python train.py --encoder_arch="preact_resnet" --model="image denoising autoencoder" --dataset="stained colorectal tissue patches (NCT-CRC-HE-100K)" --train_examples=90422 --image_size=64 --crop_scale_min=1 --horizontal_flip=true --bottleneck="denoising" --downsampling_factor=8 --encoder_norm="batchnorm" --encoder_activation="gelu" --encoder_drop_path=0.05 --encoder_depths=[3, 6, 6] --encoder_kernel_size=3 --encoder_stem="deep" --encoder_avg_pool_shortcut=true --encoder_widths=[96, 144, 208] --loss="l1" --latent_channels=16 --decoder_norm="groupnorm" --decoder_activation="silu" --decoder_weight_standardization=false --decoder_widths=[48, 96, 96, 96] --decoder_blocks_per_level=2 --decoder_block="basic" --decoder_attention=false --decoder_upsampling="nearest_conv" --init="torch_default" --residual_init="none" --optimizer="adamw" --lr=0.0036 --beta1=0.9 --beta2=0.98 --eps=1e-10 --steps=5000 --batch_size=64 --epochs=3.5 --lr_schedule="linear" --final_lr_fraction=0 --warmup_steps=1000 --weight_decay=0.2
Rows from block 9 of the encoder of a small image denoising autoencoder, named by matrix and row number. Rows with one number belong to one channel. Each number is 128 + 24 x the weight over its row's rms, rounded and kept within 0 to 255. All counts start at 0.
After each channel's rows are labels from the 100 images, of 14976, where the channel reaches its highest value: "patch colour" is the nearest of a few named colours to the mean colour under the peak. Only what is clearly more common there than usual is listed. The data: stained colorectal tissue patches (NCT-CRC-HE-100K).
# convs0: first 3x3 conv, stride 2 (encoder.blocks.9.convs.0.weight, 208x144x3x3, each kernel summed), inputs 0-71
# convs1: second 3x3 conv (encoder.blocks.9.convs.1.weight, 208x208x3x3, transposed, each kernel summed), outputs 0-103

convs0.31 [142 127 130 121 131 126 134 223 121 124 126 138 145 177 151 135 172 148 142 124 144 137 122 199 121 143 122 143 124 141 138 118  99 131 160 133 147 111 163 121 139 132 124 184 114 132  97 152 122 131 136 180 143 114  99 113 161 148 101 121 104 180 128 114 118 131 127 119 162 128 194  86]
convs1.31 [123 133 159 145 155 125 122 116 130 112 110 125 122  96 172 146 119 144 128 166 128 120 128 143 160 118 120 137 136 123 124 127 230 123 227 119 118 122 131 134 165 144 129 164 107 129 126 128 151 172 139 223 148 113 121 207 117  97 140 117 130 149 143 118 146 127 149 158 135 127 133 120 125 109 119 133 145 128 125 121 115 128 146 111 129 140 133 152 144 133 135 133 139 141 136 119 128 165 120 147 133 187 121 140]
patch colour: black; brown

convs0.32 [ 71 107 116 101 128 124  58 137 139 139 131 151 130 102 183 119 121 111 130 116 145 149 156 144 111 152 136 145 116  84 117 149 119 132 142 110  92 134 132 125 152 133 103 118 141  94 125 122 160  83  62 127 108 135 112 108 124 188 117 100 120 127 117  77 107 135 126 108 166 141 125 101]
convs1.32 [119 178 119 128 106  97 116  91 112 116 111 151 122  80 135 160  89 186 124 213 127 120 129 130  99 115 127 144 124 127 145 141 114 117 128 123  95 104 118 122 194 142 106 131 184 124 137 195 126 146 119 110 111  98  87 121 127 120 112 107 109 106 183 117 126 140 133 123 181 120 127 115 116 139 121 128 157 131 115 176 130 133 135 145 131 135 122 143 132 116 101 107 133 115 118 128 115 119 139 138 133 122 102 105]
patch colour: brown; black

convs0.155 [127 132 115 106  90 125 144  94 104 112 129 115  81 123  76 154 122 135 164 102 125  94 118  95 140 120 133 109  97 152 107 145 116 119 127 134 119 112  97 140 109  64 120  98 153 133  93 128 161 124 132 103  97 134 142  80 119 159 112 137 135 142  92 133 109 119 122 127  95 113 109 152]
convs1.155 [100 114 149 116 128 116 139 102 100 116  93  97 195 137  85 116 131 117 111 117 136  95 153 132 122  74 105 152  66 133  84 134 168  82 133 115 115 139 127  64 119  69 111 120 131  87 108 105 102 109 101 145 117 121 114 146  88 137 127 131 119 141 116  92 114 107 125 119  97  95 111 119 125 114  70 128 112 117 118 108 136 119  95 158 123 133 127 105  88 144 139  99 145 147 124 119 119 117 118 110  98 125 147 155]
patch colour: white

convs0.46 [134 132 121 115 113 113 138  69 107  88 120 119 116 118  80 122  83 116 121 102 116  96 116  71 119 124 133 147 118 115 140 127 125 107 108 109 115 139 100  91 137 132 107  57 124 127 139 100 110 132 137  80  88 155 124 153  98 134 112 135 122  78 113 137 116 102 133 110  80 113  58 126]
convs1.46 [151 105 195 100  98 116 132 123 118 133 118 119  93 128 131 112 107 115 179 123 185 142 110 107 101 113 105 130 107 144 134 113 148 112 161 101 131 174 134 112 124  70 113 115  96 105 134 106 129 123 122 125 129 104 142 141 127 133 169 118 117 103 117 107  97 121 134 111 117 159 131 104 112 122 117 166 113 160 120 106  86 169  84  80 114 114  91 109  84 100 157 135 125 131 158 124  93 115 117  96 105 110 130 143]
patch colour: white

convs0.200 [140 132 132 132 123 104 141 124 124 107 139 135 139 119 127 124 121 140 117 112   9 143 134 126  86  76 116 151 133 116 135 143 124 108 144 157 140 137 131 108 137 141 118 116 147 154 122 133 105 108 135 107 134 133  80 126 107  89  91 124 120 104 133 143 133 136 127  74 133 133 101 131]
convs1.200 [165 136 129 128 119 109 116  83 121 142 100  98 130 115 168 161 127 136 161 138 119 126 110 132 125  94 102 129 183 148 140 116 108  92 104 146 110 157  90 150 131 119 128 120 124 131 177 126 133 147 118 107 133  94 121 103  91 101 165 136 119 115 125 145 118 128 150 132 167 160 107 124 145 137  97 157 135 149 147 128  90 131 119 118 154 145 149 153 158 103 159 189 105 136 167  81 100 116 116 139 139  90 146 149]
patch colour: grey

convs0.138 [150  84 137  97 124  97 146 133 165 101 105  97 109  90 110 127 108 125 160  90 157 132 119 119 125 135 118 140 137 125 120 117 124 102 141 172 147 157 134 102 107 174 105 130 148 139  87 115 111 138 136 125 160 157 140  96 103 118 114 110  82 145 104 103 106 162 121 135 138 160 135 109]
convs1.138 [126 133  88 119 144 151 128 107 132 141 144 137 141  88 165 148 101 125 129 112 105 144 100 139 114 139  71 139 133 152 110 138  87 143  92 103  86 142 157 149 147 110  68 134 145 111 145 101  92 130 128  89 134 113  83 117  80  99 125  71  99  94 114 107 155 119 134 157 138 133 116  87 157 124 133 139  95 141 130 132 106 143 121 137 167 161 135 140 137 113 124 115  95  91 131 150 127 107 129  92  86 140 131 142]
patch colour: grey

convs0.112 [131 130 124 130 125 119 128 175 103 125 151 139 144 151 177 130 148 140 128 138 119 160 135 246 113 124 133 153 117 124 129 141 111 161 163 113 112 116 154  99 140 131 129 145 132 109 107 127 135 120 129 161 105 123  97 103 155 144 101 118 121 172 120 108 126 128 128 106 194 108 161 122]
convs1.112 [123 149 151 141 139 118 109 123 125 119  89 132 113  81 157 150 118 161 125 202 125 116 127 153 138 102 119 149 133 124 139 130 205 121 200 113  98 114 141 123 206 157 123 176 128 122 117 147 140 183 130 199 144  97 107 205 111 112 124 117 143 148 165 129 135 125 154 141 151 130 137 114 114 134 102 129 161 121 118 137 131 126 131 111 120 137 141 144 137 130 117 138 146 139 126 128 133 153 122 148 136 169 109 132]
patch colour: black; brown

convs0.113 [146 124 115 101  96 124 157 141  90 105 127  83 125 107 133 157 117 129 204  99  89 126  81 134  85  78  98 126  73 143 116 168 148 133 129 139 134 118 124 127 121  77 102 141 131 166  95 138 148 120 139 107  73 110  85 115 129 179  90 120 126 133  97 120 101 124 132  66 132 124 127 134]
convs1.113 [123 124 106 112 141 120 119 122 159 143  97 124 146 109 117 108 120 121 136 128  90  88 176 121 135 108 120 145 153 126  43 120  93 117  72  90 126 133 165 133 141 101 109 116 141  71 123 155 120 101 157  79  89 108 103 112 139 110 144 153 123 114 128 145  90 140 146 107 111 104 118 123 109 128 110 139 112 134 112 137 167 148  99 188 110 115 114 136 109 146 141 110  76 132 165 166 132 124 106 155 104 127  77 131]
patch colour: brown

convs0.101 [146 118 125 134 124 120 141 162 105 122 144 152 141 143 188 143 144 133 126 140 107 157 128 198 116 126 141 166 130 121 111 137  96 149 158 114 105 111 143  85 141 144 149 137 133 108  96 118 137 108 140 159 103 125  85 100 142 147  97 121 118 151 133 108 130 141 117 103 198 105 150 114]
convs1.101 [131 147 158 143 121 125 106 127 121 117  99 135 119  89 145 159 115 165 130 211 125 118 131 150 115 106 113 149 114 125 154 130 210 112 203 115 102 113 136 123 213 149 123 160 132 124 113 145 147 193 132 202 149 112 102 206 121 115 127 110 138 147 167 123 144 133 162 132 155 136 133 109 117 144 109 134 158 125 116 133 127 131 128  99 131 147 138 145 141 123 122 139 147 141 133 122 127 130 125 136 138 154 113 125]
patch colour: black; brown

convs0.79 [139 124 119 116 109 132 102 120 130 130 108 111 115 128 118  89  72 120 119 129 165 144 116 113 118 143  91 134 127 133 171 155 113 107  97 103 217 136  93 135 127 131 108 109 136 168 104  96 119 144  86  90 150 135 115 118 101 140  91 118 127  94 105 129 132 144 135 143 122 132  96 135]
convs1.79 [135 125 128 150 134 135  91 122 137  90 160 101 127 135 145 150 112 140 124 125 110 187  73 111 129 156 134 101 158 152 178 116 133 145 146 138 127 119 156 152 140 143  73 137 120 120 141 116 160 159 162 124 183 144 116 155 116 148 126 120 121 106 108 111 147  96 101 152 110 112  78 145 142 155 152 129 129 164 135 119 133 131 167  79 122 132  95 150 164 132 143  82 102 112 145 149  84 115 141 130 120 139 118  91]
patch colour: white

convs0.94 [153 110 114 118 113 127 154  77 123 101  95 136 118  98 104 124  76 116 103  90 116 107 105  86 105  94 118 109 104 112 140 129 104 114 123 116  99 143 103  88 127 107 108  67 107 131 134 103 112 110 153  91  90 143  95 130 114 102  94 116 118  71 110 135 124 118 152 101 103 121  68 122]
convs1.94 [173 124 155 104 107 102 119 103 118 139 105  90 108 116 146 126 134 128 200 135 151 134 110 121 109 101 108 126 139 166 124 106 157 117 158 117 109 168 114 129 137  96 130 127 125 125 156 125 127 136 115 128 140 100 127 136 101 123 176 128 128 121 131 128 111 138 138 116 136 180 127 119 116 114  99 169 130 169 138 125  82 151  96 102 134 143 110 124 102 112 168 158 137 125 184  81 108 117 117 118 128 116 150 184]
patch colour: white

convs0.198 [ 94 139 120 121 118 113  82  83 115 112 112  99 115 164  34 139 126 101  95 129 136 122 122  59 168 136 128 141 115 148 121 128 145 108 113 125 150 137 128 141 143 138 135  97 129 106 138 135 111 147  85 109 138 139 167 143 121 177 129 138 145 132 138 150  99 128 107 162  54 113 102 119]
convs1.198 [132  76 141 129 111 109 137 107 149 122 235 140 154 159 124  94 138  95 138  93 123 109 141 104 113 204 140 115 113 134 111 128 106  80 142 129 148 129  86 137  95 135 130 111  91 147 123  91 123 100 126 123 130 141 134 137 166 108 140 159 127 119  92 120 143 149 122 121  78 151 126 144 145 101 180 145  91 141 124  62 140 122 139 141 133 146 134  83 108 161 129 122 101 119 134 134 131 120 126  72 149 101 119 152]
patch colour: white

convs0.85 [169 126 117 133 136 122 169 113 117  58 115 134 149 143 123 137 123 117 100 111  85 105 125 125 114  98 134 132 100 123 149 127 113 123 112 123 122 137 139  86 125 110 131 116 120 160 124 134 124 112 166 154  87 147 102 144 145  90  84 115 101 135 132 156 111 133 146  95 123 130 117 137]
convs1.85 [189 115 136 107 110  97 117 114 130 129 104  89 117 116 161 121 139 129 203 129 136 124 111 133 120 104 124 132 151 172 137  92 141 122 148 132 102 159 103 154 136 120 147 126 125 140 161 115 126 138 116 121 146 101 127 123  99 124 169 134 143 130 135 142 124 147 141 123 150 201 119 125 135 121 101 163 128 167 140 108 108 136 116  94 140 149 122 136 121 106 158 157 143 100 179 115 120 119 131 127 146 118 152 182]
patch colour: white

convs0.75 [149  94 111 141 128 126 162 157 137 110 112 157 142 123 126 171  87  87 114 116 136 157 107 143 161 111 172 136 103 152 103 139 125 136 135 154  54 133 133 140 171 125  90 149 121 141 123  97 117  79 149 113 118 139 130  88 124 159 146 117 172 139 143 109 121 152 137 122 126 116 148 146]
convs1.75 [136 115  99 125 112  97 126  63 129  94 145 116 133  91 174 139 124 141 138 111 169  93 122  98 114 131 162 118 103 163  99 106 121 138 139 124  91 132 121 112 140 112 135  91 124 132 128 133 114 149 148 131 126 101 111 141 101 123 139 116 123 119 127 142 177 125 127 124 178 134 102  96 129  93 122 125 119 153  99 104  92 146 130 153 144 144  85 132 107 156 113 130 148  70 133 126 113 136  93 121 108 102 124 181]
patch colour: brown

convs0.117 [157 104 112 113 117 127 157  95 118  96  91 134 105  93 105 112  67 107 100  90 130  90  98 101 112 115 114 107 106 110 136 129  96 110  97 107 103 136  91 100 119 106 105  90 119 126 117 111 113 114 156  98  86 141 113 132 120 116 105 111 105  90 105 128 118 118 143 114 107 120  93 119]
convs1.117 [168 117 148  97 106 104 114 101 121 128 109  94 103 112 139 125 123 124 192 128 156 132 109 119 108 105 115 122 127 163 127  96 150 118 155 108  99 158 117 129 129  95 123 121 118 126 143 120 123 130  92 132 134 104 124 141 102 126 166 119 124 119 127 124 103 148 137 114 131 185 127 111 116 111 101 161 123 158 130 119  88 156  82  96 128 158  98 116 105 105 164 153 127 115 178 100 102 114 108 110 129 121 158 201]
patch colour: white

convs0.90 [124 126 135 135 130 121 126  75  99 104 149 132 139 133  71 120 106 129  90 118 207  61 161  73 137 185 136 138 123 117 118 133 125 137 127  99  94 130 132 120 124 140 117  95 148  75 124 136 128 115 129 125  71 150 161 142 134 143 145 137 110 116 126 137 109 118 132 141  76 138 109 137]
convs1.90 [105  89  71 135  98 122 106 145 123 127 157 166 116  79 133 120 129 118  96 113 124 136 141 130 100 169 132 131 101 139 132 130 129 160 117  97 112 105 136 120 113 133 123 124  99 128 114  99 111 122  42 150 120 109  98 144 157 118  83 125 145 126 128 143 131 103 134 122  83 105 122 112 138  73 159  97 124 100 125  88 148 104 146  86 126 124 119  83 110 113  81 105 139 132  86 165 116 126 140  67 139 110 128 137]
patch colour: pink

convs0.86 [127 122 116 120 118 123 124 194  99 127 131 139 143 154 161 122 150 136 129 129 136 146 130 252 119 130 137 140 112 125 128 140 101 153 150 110 112 109 156 107 124 122 126 158 130 108  99 128 135 112 126 165 104 121 105  98 155 145 106 113 110 176 115 107 118 121 122 114 176 103 176 109]
convs1.86 [119 148 152 138 150 117 113 117 123 119  97 128 112  86 173 143 118 159 125 195 128 120 127 144 150 107 118 143 143 119 131 124 214 120 210 116 105 116 140 125 195 149 119 181 124 122 123 144 141 178 127 203 141 101 114 204 114 105 125 115 141 145 162 119 134 121 152 145 146 126 133 117 120 123 109 129 162 122 120 135 132 124 128 110 119 131 138 150 135 132 115 137 141 139 127 130 127 166 122 153 131 184 110 128]
patch colour: black; brown

convs0.193 [175 121 119 134 140 117 184 123 123  59 101 121 134 131 129 128 110 119 100 113  98 114 116 127 112  90 125 116  95 123 147 128 105 120 105 115 123 133 131 100 121 106 130 126 115 181 121 143 122 109 171 137  92 148  91 142 142  92  67 112  93 124 130 143 106 141 143  96 128 131 124 125]
convs1.193 [189 118 124 106 118  94 108 118 133 132  99  89 114 110 162 123 141 132 196 132 125 122 119 131 121 104 131 125 155 166 136  88 144 127 150 130  99 150 102 156 136 121 145 129 128 148 156 117 121 137 105 124 143  98 122 119  99 124 165 133 139 123 136 141 119 156 135 122 150 208 123 127 137 123  99 158 130 160 138 112 119 137 111 101 135 160 118 136 121 107 155 161 144 104 177 113 121 124 130 124 148 122 157 198]
patch colour: white

convs0.183 [134 123 117 130 114 125 129 162  89  71 111 107 142 172 123 120 141 107 121 113 174  91 102 151 162 174 137 129  74 145 107 145 105 134 116  97 125 129 121 130 111  90 139 174 155 126  91 135  82 107 122 142  97 142 171 122 141 149 125 130 107 145 128 152  62 135 111 166 125 116 165 111]
convs1.183 [109 119 172 120 158 110 116  95 133 109 168 116 128 118 172 115 106 126 113 147 143  88 120 131 151 164  97 129 147 120 131 103 204  89 180 126 122 111 126 133 147 135  99 165  76 107 132 123 140 165 127 201 133 120 102 206 132  80 105 111 122 129 132 111 123 120 155 136 124 118 150 110  91 101 146 122 133 117 101 103 126 134 127 110  99 115 116 151 119 133  97 124 102 143 112 146  83 164  99 145 105 174 124 116]
patch colour: black; brown

convs0.179 [128 127 130 135 137 132 126 210 110 124 117 145 151 187 136 133 170 143 133 124 172 117 121 176 134 151 136 129 113 147 124 112  94 132 141 138 147 113 154 123 118 125 140 222 122 122 100 149 110 118 126 188 146 114 119 120 170 136 117 125 102 176 134 119 116 136 124 137 141 119 229  91]
convs1.179 [118 124 160 142 152 126 128 116 131 119 120 127 123 104 164 139 124 135 125 155 132 120 126 141 155 127 116 133 134 121 128 127 244 115 240 116 122 127 124 135 156 143 124 159  95 126 130 121 152 164 137 228 147 118 123 205 123  96 136 121 126 149 135 113 141 122 148 154 121 125 139 124 121 100 126 125 137 123 131 113 121 122 137 109 127 132 134 139 135 132 129 134 138 142 132 121 126 159 119 143 136 188 125 139]
patch colour: black; brown

convs0.206 [139 117 128 111 128 107 131 130 136 127 134 116 135 118 188 129 134 124 150 134  25 146 147 137  79  70  99 141 134 108 108 118 151 124 134 139 140 130 145 111 156 152 132 121 110 137 132 122 115 105 128 122 147 120  40 129 131 143  97 111 133 123 134 100 126 143 113  71 155 125 122 119]
convs1.206 [129 154 131 144 101 125  87 134 140 121  70 145 127  96 106 140  75 126 117 160 100 108 125 143 111  82 139 135 114 104 167 111 146  89 153 138  86  99 118 135 152 161 118 125 152 113 136 168 109 134 155 139 132 104  85 137 119 140 109 122 118 115 155 130 109 137 120 119 150 138 121 147 116 185  88 122 153 111 123 154 102 117 146 138  94 139 114 154 137 133 129 146 123 158 120  79  92  89 128 180 132 122 115 114]
patch colour: brown

convs0.53 [130 112 116 124 125 129 125  59 136 128  89 119 113 130 109 122  83 116 108 132 129 126 119  44 140 128 150 148 139 126 135 116 118 119  99  84 140 125 106 121 113 149 135  45  83 108 131 116  93 137 132  89 156 131 127 132  93 133 134 117 120  75 127 135 132 145 109 151  86 121  62  92]
convs1.53 [131  94 155  91  98 113 109 126 127 108 178 125  91 131 108 102  98 106 135 113 134 143 128  86  93 190 118 116 102 102 128  92  95 107 145 138 133 107 110 127 113  82 104 116  68 127 143 115 122 120 160 126 122 134 135 135 179 142 127 121 111  74 106  97  95  98 104 104  95 114 125 150 127 158 174 131 104 132 119  96 123 136 109 101 105 134  85 114  83 107 108 127  95 162 127 120  75 114 132 104  92 114 125  96]
patch colour: white

convs0.42 [ 86 120 129 125 118 106  70 149 137 108 113 124 154 145 107 137 164 128 151 124 125 122 107 129  98 114 118 107 109 144 121 141 132 119 131 148 155 115 144 193 109  89 115 160 134 163 116 154 148 117  62 127 152 125 127 123 130 130  90 120 108 140 130 101 104 133 119 117 122 137 145 112]
convs1.42 [115 117 105 120 199 122 110 100 113  98 139 100 168 112 158 114 100 112 128 113 105 105 121 107 219 139 112  95 157 119  85  94 125 110 123 146 128 103 132 141 111 110 105 130 104 114 132 104 130 112 131 130 114 141 105 113 116  60 130 103  94 109 105  92 116 120 124 149  89 115 108 122 141  47 135 126 121 132  98 104 139 131 127 156 109 115 118 144 115 146 120 139 116 111 127 159 104 195 106 155 118 172 116 130]
patch colour: brown

convs0.5 [151  71 170 169 116 116 149 123 170 128 120 151  98  83 114  86 116 138 122 139 122 162 127 121 132 107 135 160 140 140 145 157 133 142 157 128 115 152  61 123  87 131 141 140 159 126 128  99 136  86 139 130 161 150 146 112 126  87 121  80  84 127 135 138 128 148 118 120 124 148 121 141]
convs1.5 [161 111 111 120 111 109 135 149 120 139 128 125 124 127 125 109 121 134 152 128 125  89 141 211 129 143 109 145 163 136 115 136 104 131  95 109 121 140 106 144 145 159 135 168 110 103 103 148 106 129 115  97 149 104 131 123 117 136 129 183 123 123 146 190  79 112  90 129 155 119 217 146  59 128 130 136 132 136 153 110 128 125 153 128  86 137 134 103  90 136 111  90 110 130 136 115 142 103 168 144  99 111  73 149]
patch colour: grey

convs0.204 [138 152 155 117 123 131 153 136 121 118 145 132  72 140  70 138 116 144 149 124 115  99 147 136 167 118 142 133 107 173 118 154 111 136 152 166 122 121 137 131 104  78 160 151 159 144 117 147 158 136 126 126  83 147 161  99 155 136 135 154 129 175  98 143 116 105 157 128 108 126 152 154]
convs1.204 [135 117 131 122 141 114 145  85 102 167 114 110 157 106 131 115 161 121 109 115 132  97 118 134 133 106  95 153 131 169  94 169 125 100  92 111 138 130 128  86 131 112 134 121 120 144 103 114 105 129 119  94 141 110 139 135  74 125 143 127 153 118 124 118 147 103 174 127 165 115 132  96 126 138  90 123 121 137 105  97 156 149  94 156 176 123 175  95 128 123 102 123 133  97 106 142 130 149 116 101  94 103 117 153]
patch colour: grey

convs0.27 [ 90 116 103 110 116 104  91  92 129  82  84  88 113 153  79 148 154 105 104 124 137 136  98  87 143 121 125 102 100 141  96 132 134 109  91 148 135 128 128 157 118 112 138 122 121 124 127 148 123 123  89 114 160 130 156 118 127 157 105 123 119 149 134 127  81 124 104 147  72 110 129  94]
convs1.27 [106  89 115 137 132 111 124  97 121  94 175 109 201 152 125  89 115 106 121 113 135  88 155  95 141 143 122 103 122 140 100 107 126  64 142 143 124 128  67 129 112 110 121 125 113 122 128  98 110 115 115 144 113 145 117 135 121 102 129 143 101 119 100  71 109 144 117 124  72 127  99 134 149  77 130 145  99 131 115  81 131 101 119 158 118 164 140 101 102 145 128 129 104 123 132 116  97 128 124 118 129 127 116 182]
patch colour: pink

convs0.26 [123 125 130 144 129  76 126 142 116  98 114 105 141 103 157 112 112 140 147 156  79 128 127 149  39  80 128  97 102 111 140 135 143 140 107 116 124 121 144 142 112 100 156 139 124 171 129 131  92 124 128 121 110 114  63 138 137  91  94 132 131 124 144  99 122 136 120  28 134 121 132 116]
convs1.26 [118 126 110  92 139 108  79 116 123 130  83 114 115  93 105  99 107 107 130 114 117 108 130  81 131 105  88 125 163  94  97 109 112 101 117 118 105 105 138 115 109 105  76 107 143 101 123 146 113  97 145  98  83 114 104 108 124  95 122 127 105  82 113  91  83 134 141  92 125 119 134 104 118 126 107 129 103 122  89 142 136 130  78 170 111  98 118 119 107 127 107 144  71 139 131 141 105 130 100 139 101 119  85 108]
patch colour: brown; black

convs0.178 [113 132 142 145 141  97 103 138 107 107 139 113 125 137 113 150  90 137 126  79 144 110 146 138 139 148 164 189  94 133 122 130 108 123 139 146 111 100 126 127 123 111 128 134 161 126 139  81 128 141  84 114 104 159 153  97 122 137 130 153 117 126 149 137 113  99 146  97 121 108 119 137]
convs1.178 [108 135 107 152 114 124 130  94 154  95 132 142 155 120 112 139  97 129  92 125 154 117 102 131 123 128 197 156  88 127 145 113 111 145 136 103 116 106 153 138 132 117 129  93 130 142 114 130 138  76 109 135 123 109 105 111 136 129  81  86 111 129 134 120 153 109  99 131 128 137  97 129 140 140 130  87 125 116 124 109 127 109 127 127 107  86  91 118 118 135 114  51 158  97  81 135 113 155  80 144 113 112 160  81]
patch colour: brown

convs0.108 [149 171 128 140 139 137 147 155 113 116 163 133 150 153 122 148 155 153 146 132 167 121 152 159 152 153 120 171  59 154 117 183 102 145 122 144 122 118 124 115 140  96 145 153 155 119  96 143 181 132 127 146 102 119 154 125 144 218 120 140 141 181 113 147  96  99 126 117 141 125 153 156]
convs1.108 [120 124 175 151 147 136 136 137 109 112 124 127 137 108 154 142 131 142 109 166 127 110 124 166 150 137 101 157 139 167 112 140 194 131 172 129 126 136 126 131 188 159 132 173  85 116 121 127 178 186 137 177 182 118 106 194 124 114 150 118 132 167 145 139 151 108 165 150 138  96 142 109 100 106 128 130 141 140 134 110 118 132 147 112 128 114 150 140 132 142 131 116 149 133 136 123 155 163 102 141 136 175 104 115]
patch colour: brown; black

convs0.154 [144 143 128 138 132 122 139 182 114 127 157 137 140 163 172 136 165 148 136 137 120 157 146 218 113 124 131 158  99 136 139 150  95 143 161 118 126 106 148 102 142 123 133 158 126 120  85 133 139 127 134 170 120 108  97 105 155 161  89 119 120 186 128 116 120 130 117 101 176 121 169 118]
convs1.154 [125 137 161 144 134 119 114 119 130 114  96 127 123  84 152 143 119 153 128 179 129 113 130 162 146 105 119 150 129 131 132 132 212 118 209 108 106 118 135 120 192 164 122 172 118 121 109 142 148 180 134 211 154 100 104 219 113 113 131 123 137 155 156 135 139 128 155 146 146 128 147 118 111 126 109 131 148 123 121 127 120 126 139 113 122 141 138 137 126 135 127 130 143 134 134 122 139 152 118 142 135 170 103 138]
patch colour: brown; black

convs0.128 [179 120 124 131 152 121 193 122 122  68  91 112 126 120 127 118 102 105  98 128 121 113 104 125 111  95 107 106  83 120 151 127  94 116  95 114 126 135 124 108 134 106 121 123 104 163 116 145 121 112 185 127  85 129 102 156 136 102  63 103 111 124 133 130 103 143 141 103 125 129 127 120]
convs1.128 [182 116 117  98 114  87 101 115 131 125  97  81 104 102 160 122 136 133 190 129 124 115 115 124 115 103 132 124 145 167 130  85 147 133 152 127  88 146 112 150 134 120 144 128 131 145 151 119 116 136 105 125 139  95 120 122  93 125 162 127 137 120 137 139 120 157 137 120 150 201 121 124 134 122  95 152 128 156 131 115 132 137 102 106 138 163 108 132 118 103 151 155 141 101 175 123 119 120 133 120 144 120 160 205]
patch colour: white

convs0.35 [129 112 132 126 123 115 126 159 127 124 127 139 143 139 190 129 145 139 128 132 111 164 130 199 107 120 141 150 138 113 116 111 110 151 167 115 112 123 147  91 140 150 147 135 111 104 118 119 123 108 128 162 121 133  81 103 146 137  87 111 111 150 128  97 126 152 127 103 226 117 150  95]
convs1.35 [127 154 150 146 130 124 114 127 128 122  90 136 116  92 152 159 105 163 127 215 119 119 122 155 122 100 125 146 123 125 152 129 206 118 202 117  95 119 137 129 210 156 125 167 135 125 126 144 139 183 126 196 146 103 108 192 114 116 123 108 141 143 165 122 137 130 145 136 150 135 129 119 118 144 100 135 167 127 122 136 135 122 137  97 121 145 136 154 148 121 127 135 151 142 126 126 123 134 123 152 141 166 122 134]
patch colour: black; brown

convs0.114 [173 112 119 130 147 117 178 124 118  61  90 122 124 121 129 112 108 108  96 112 114 114  94 125 109  90 112 107  88 121 145 132  99 121 101 115 123 139 121 103 130 103 127 127 111 163 118 138 119 105 172 125  83 136  92 144 133  91  52 101 102 124 128 129 106 140 145  95 129 130 129 118]
convs1.114 [176 118 121  98 116  89 102 124 130 126  98  86 108 103 164 125 141 134 189 130 125 118 116 125 112 104 132 121 149 163 124  89 150 133 156 129  88 149 109 152 133 118 145 129 132 143 158 117 117 137 102 127 135  97 119 122  96 119 162 131 133 121 136 140 125 153 135 119 149 197 124 129 137 114  95 154 129 153 135 116 133 134 104 107 140 169 103 138 120 100 154 158 141 104 177 123 120 123 130 123 150 122 166 213]
patch colour: white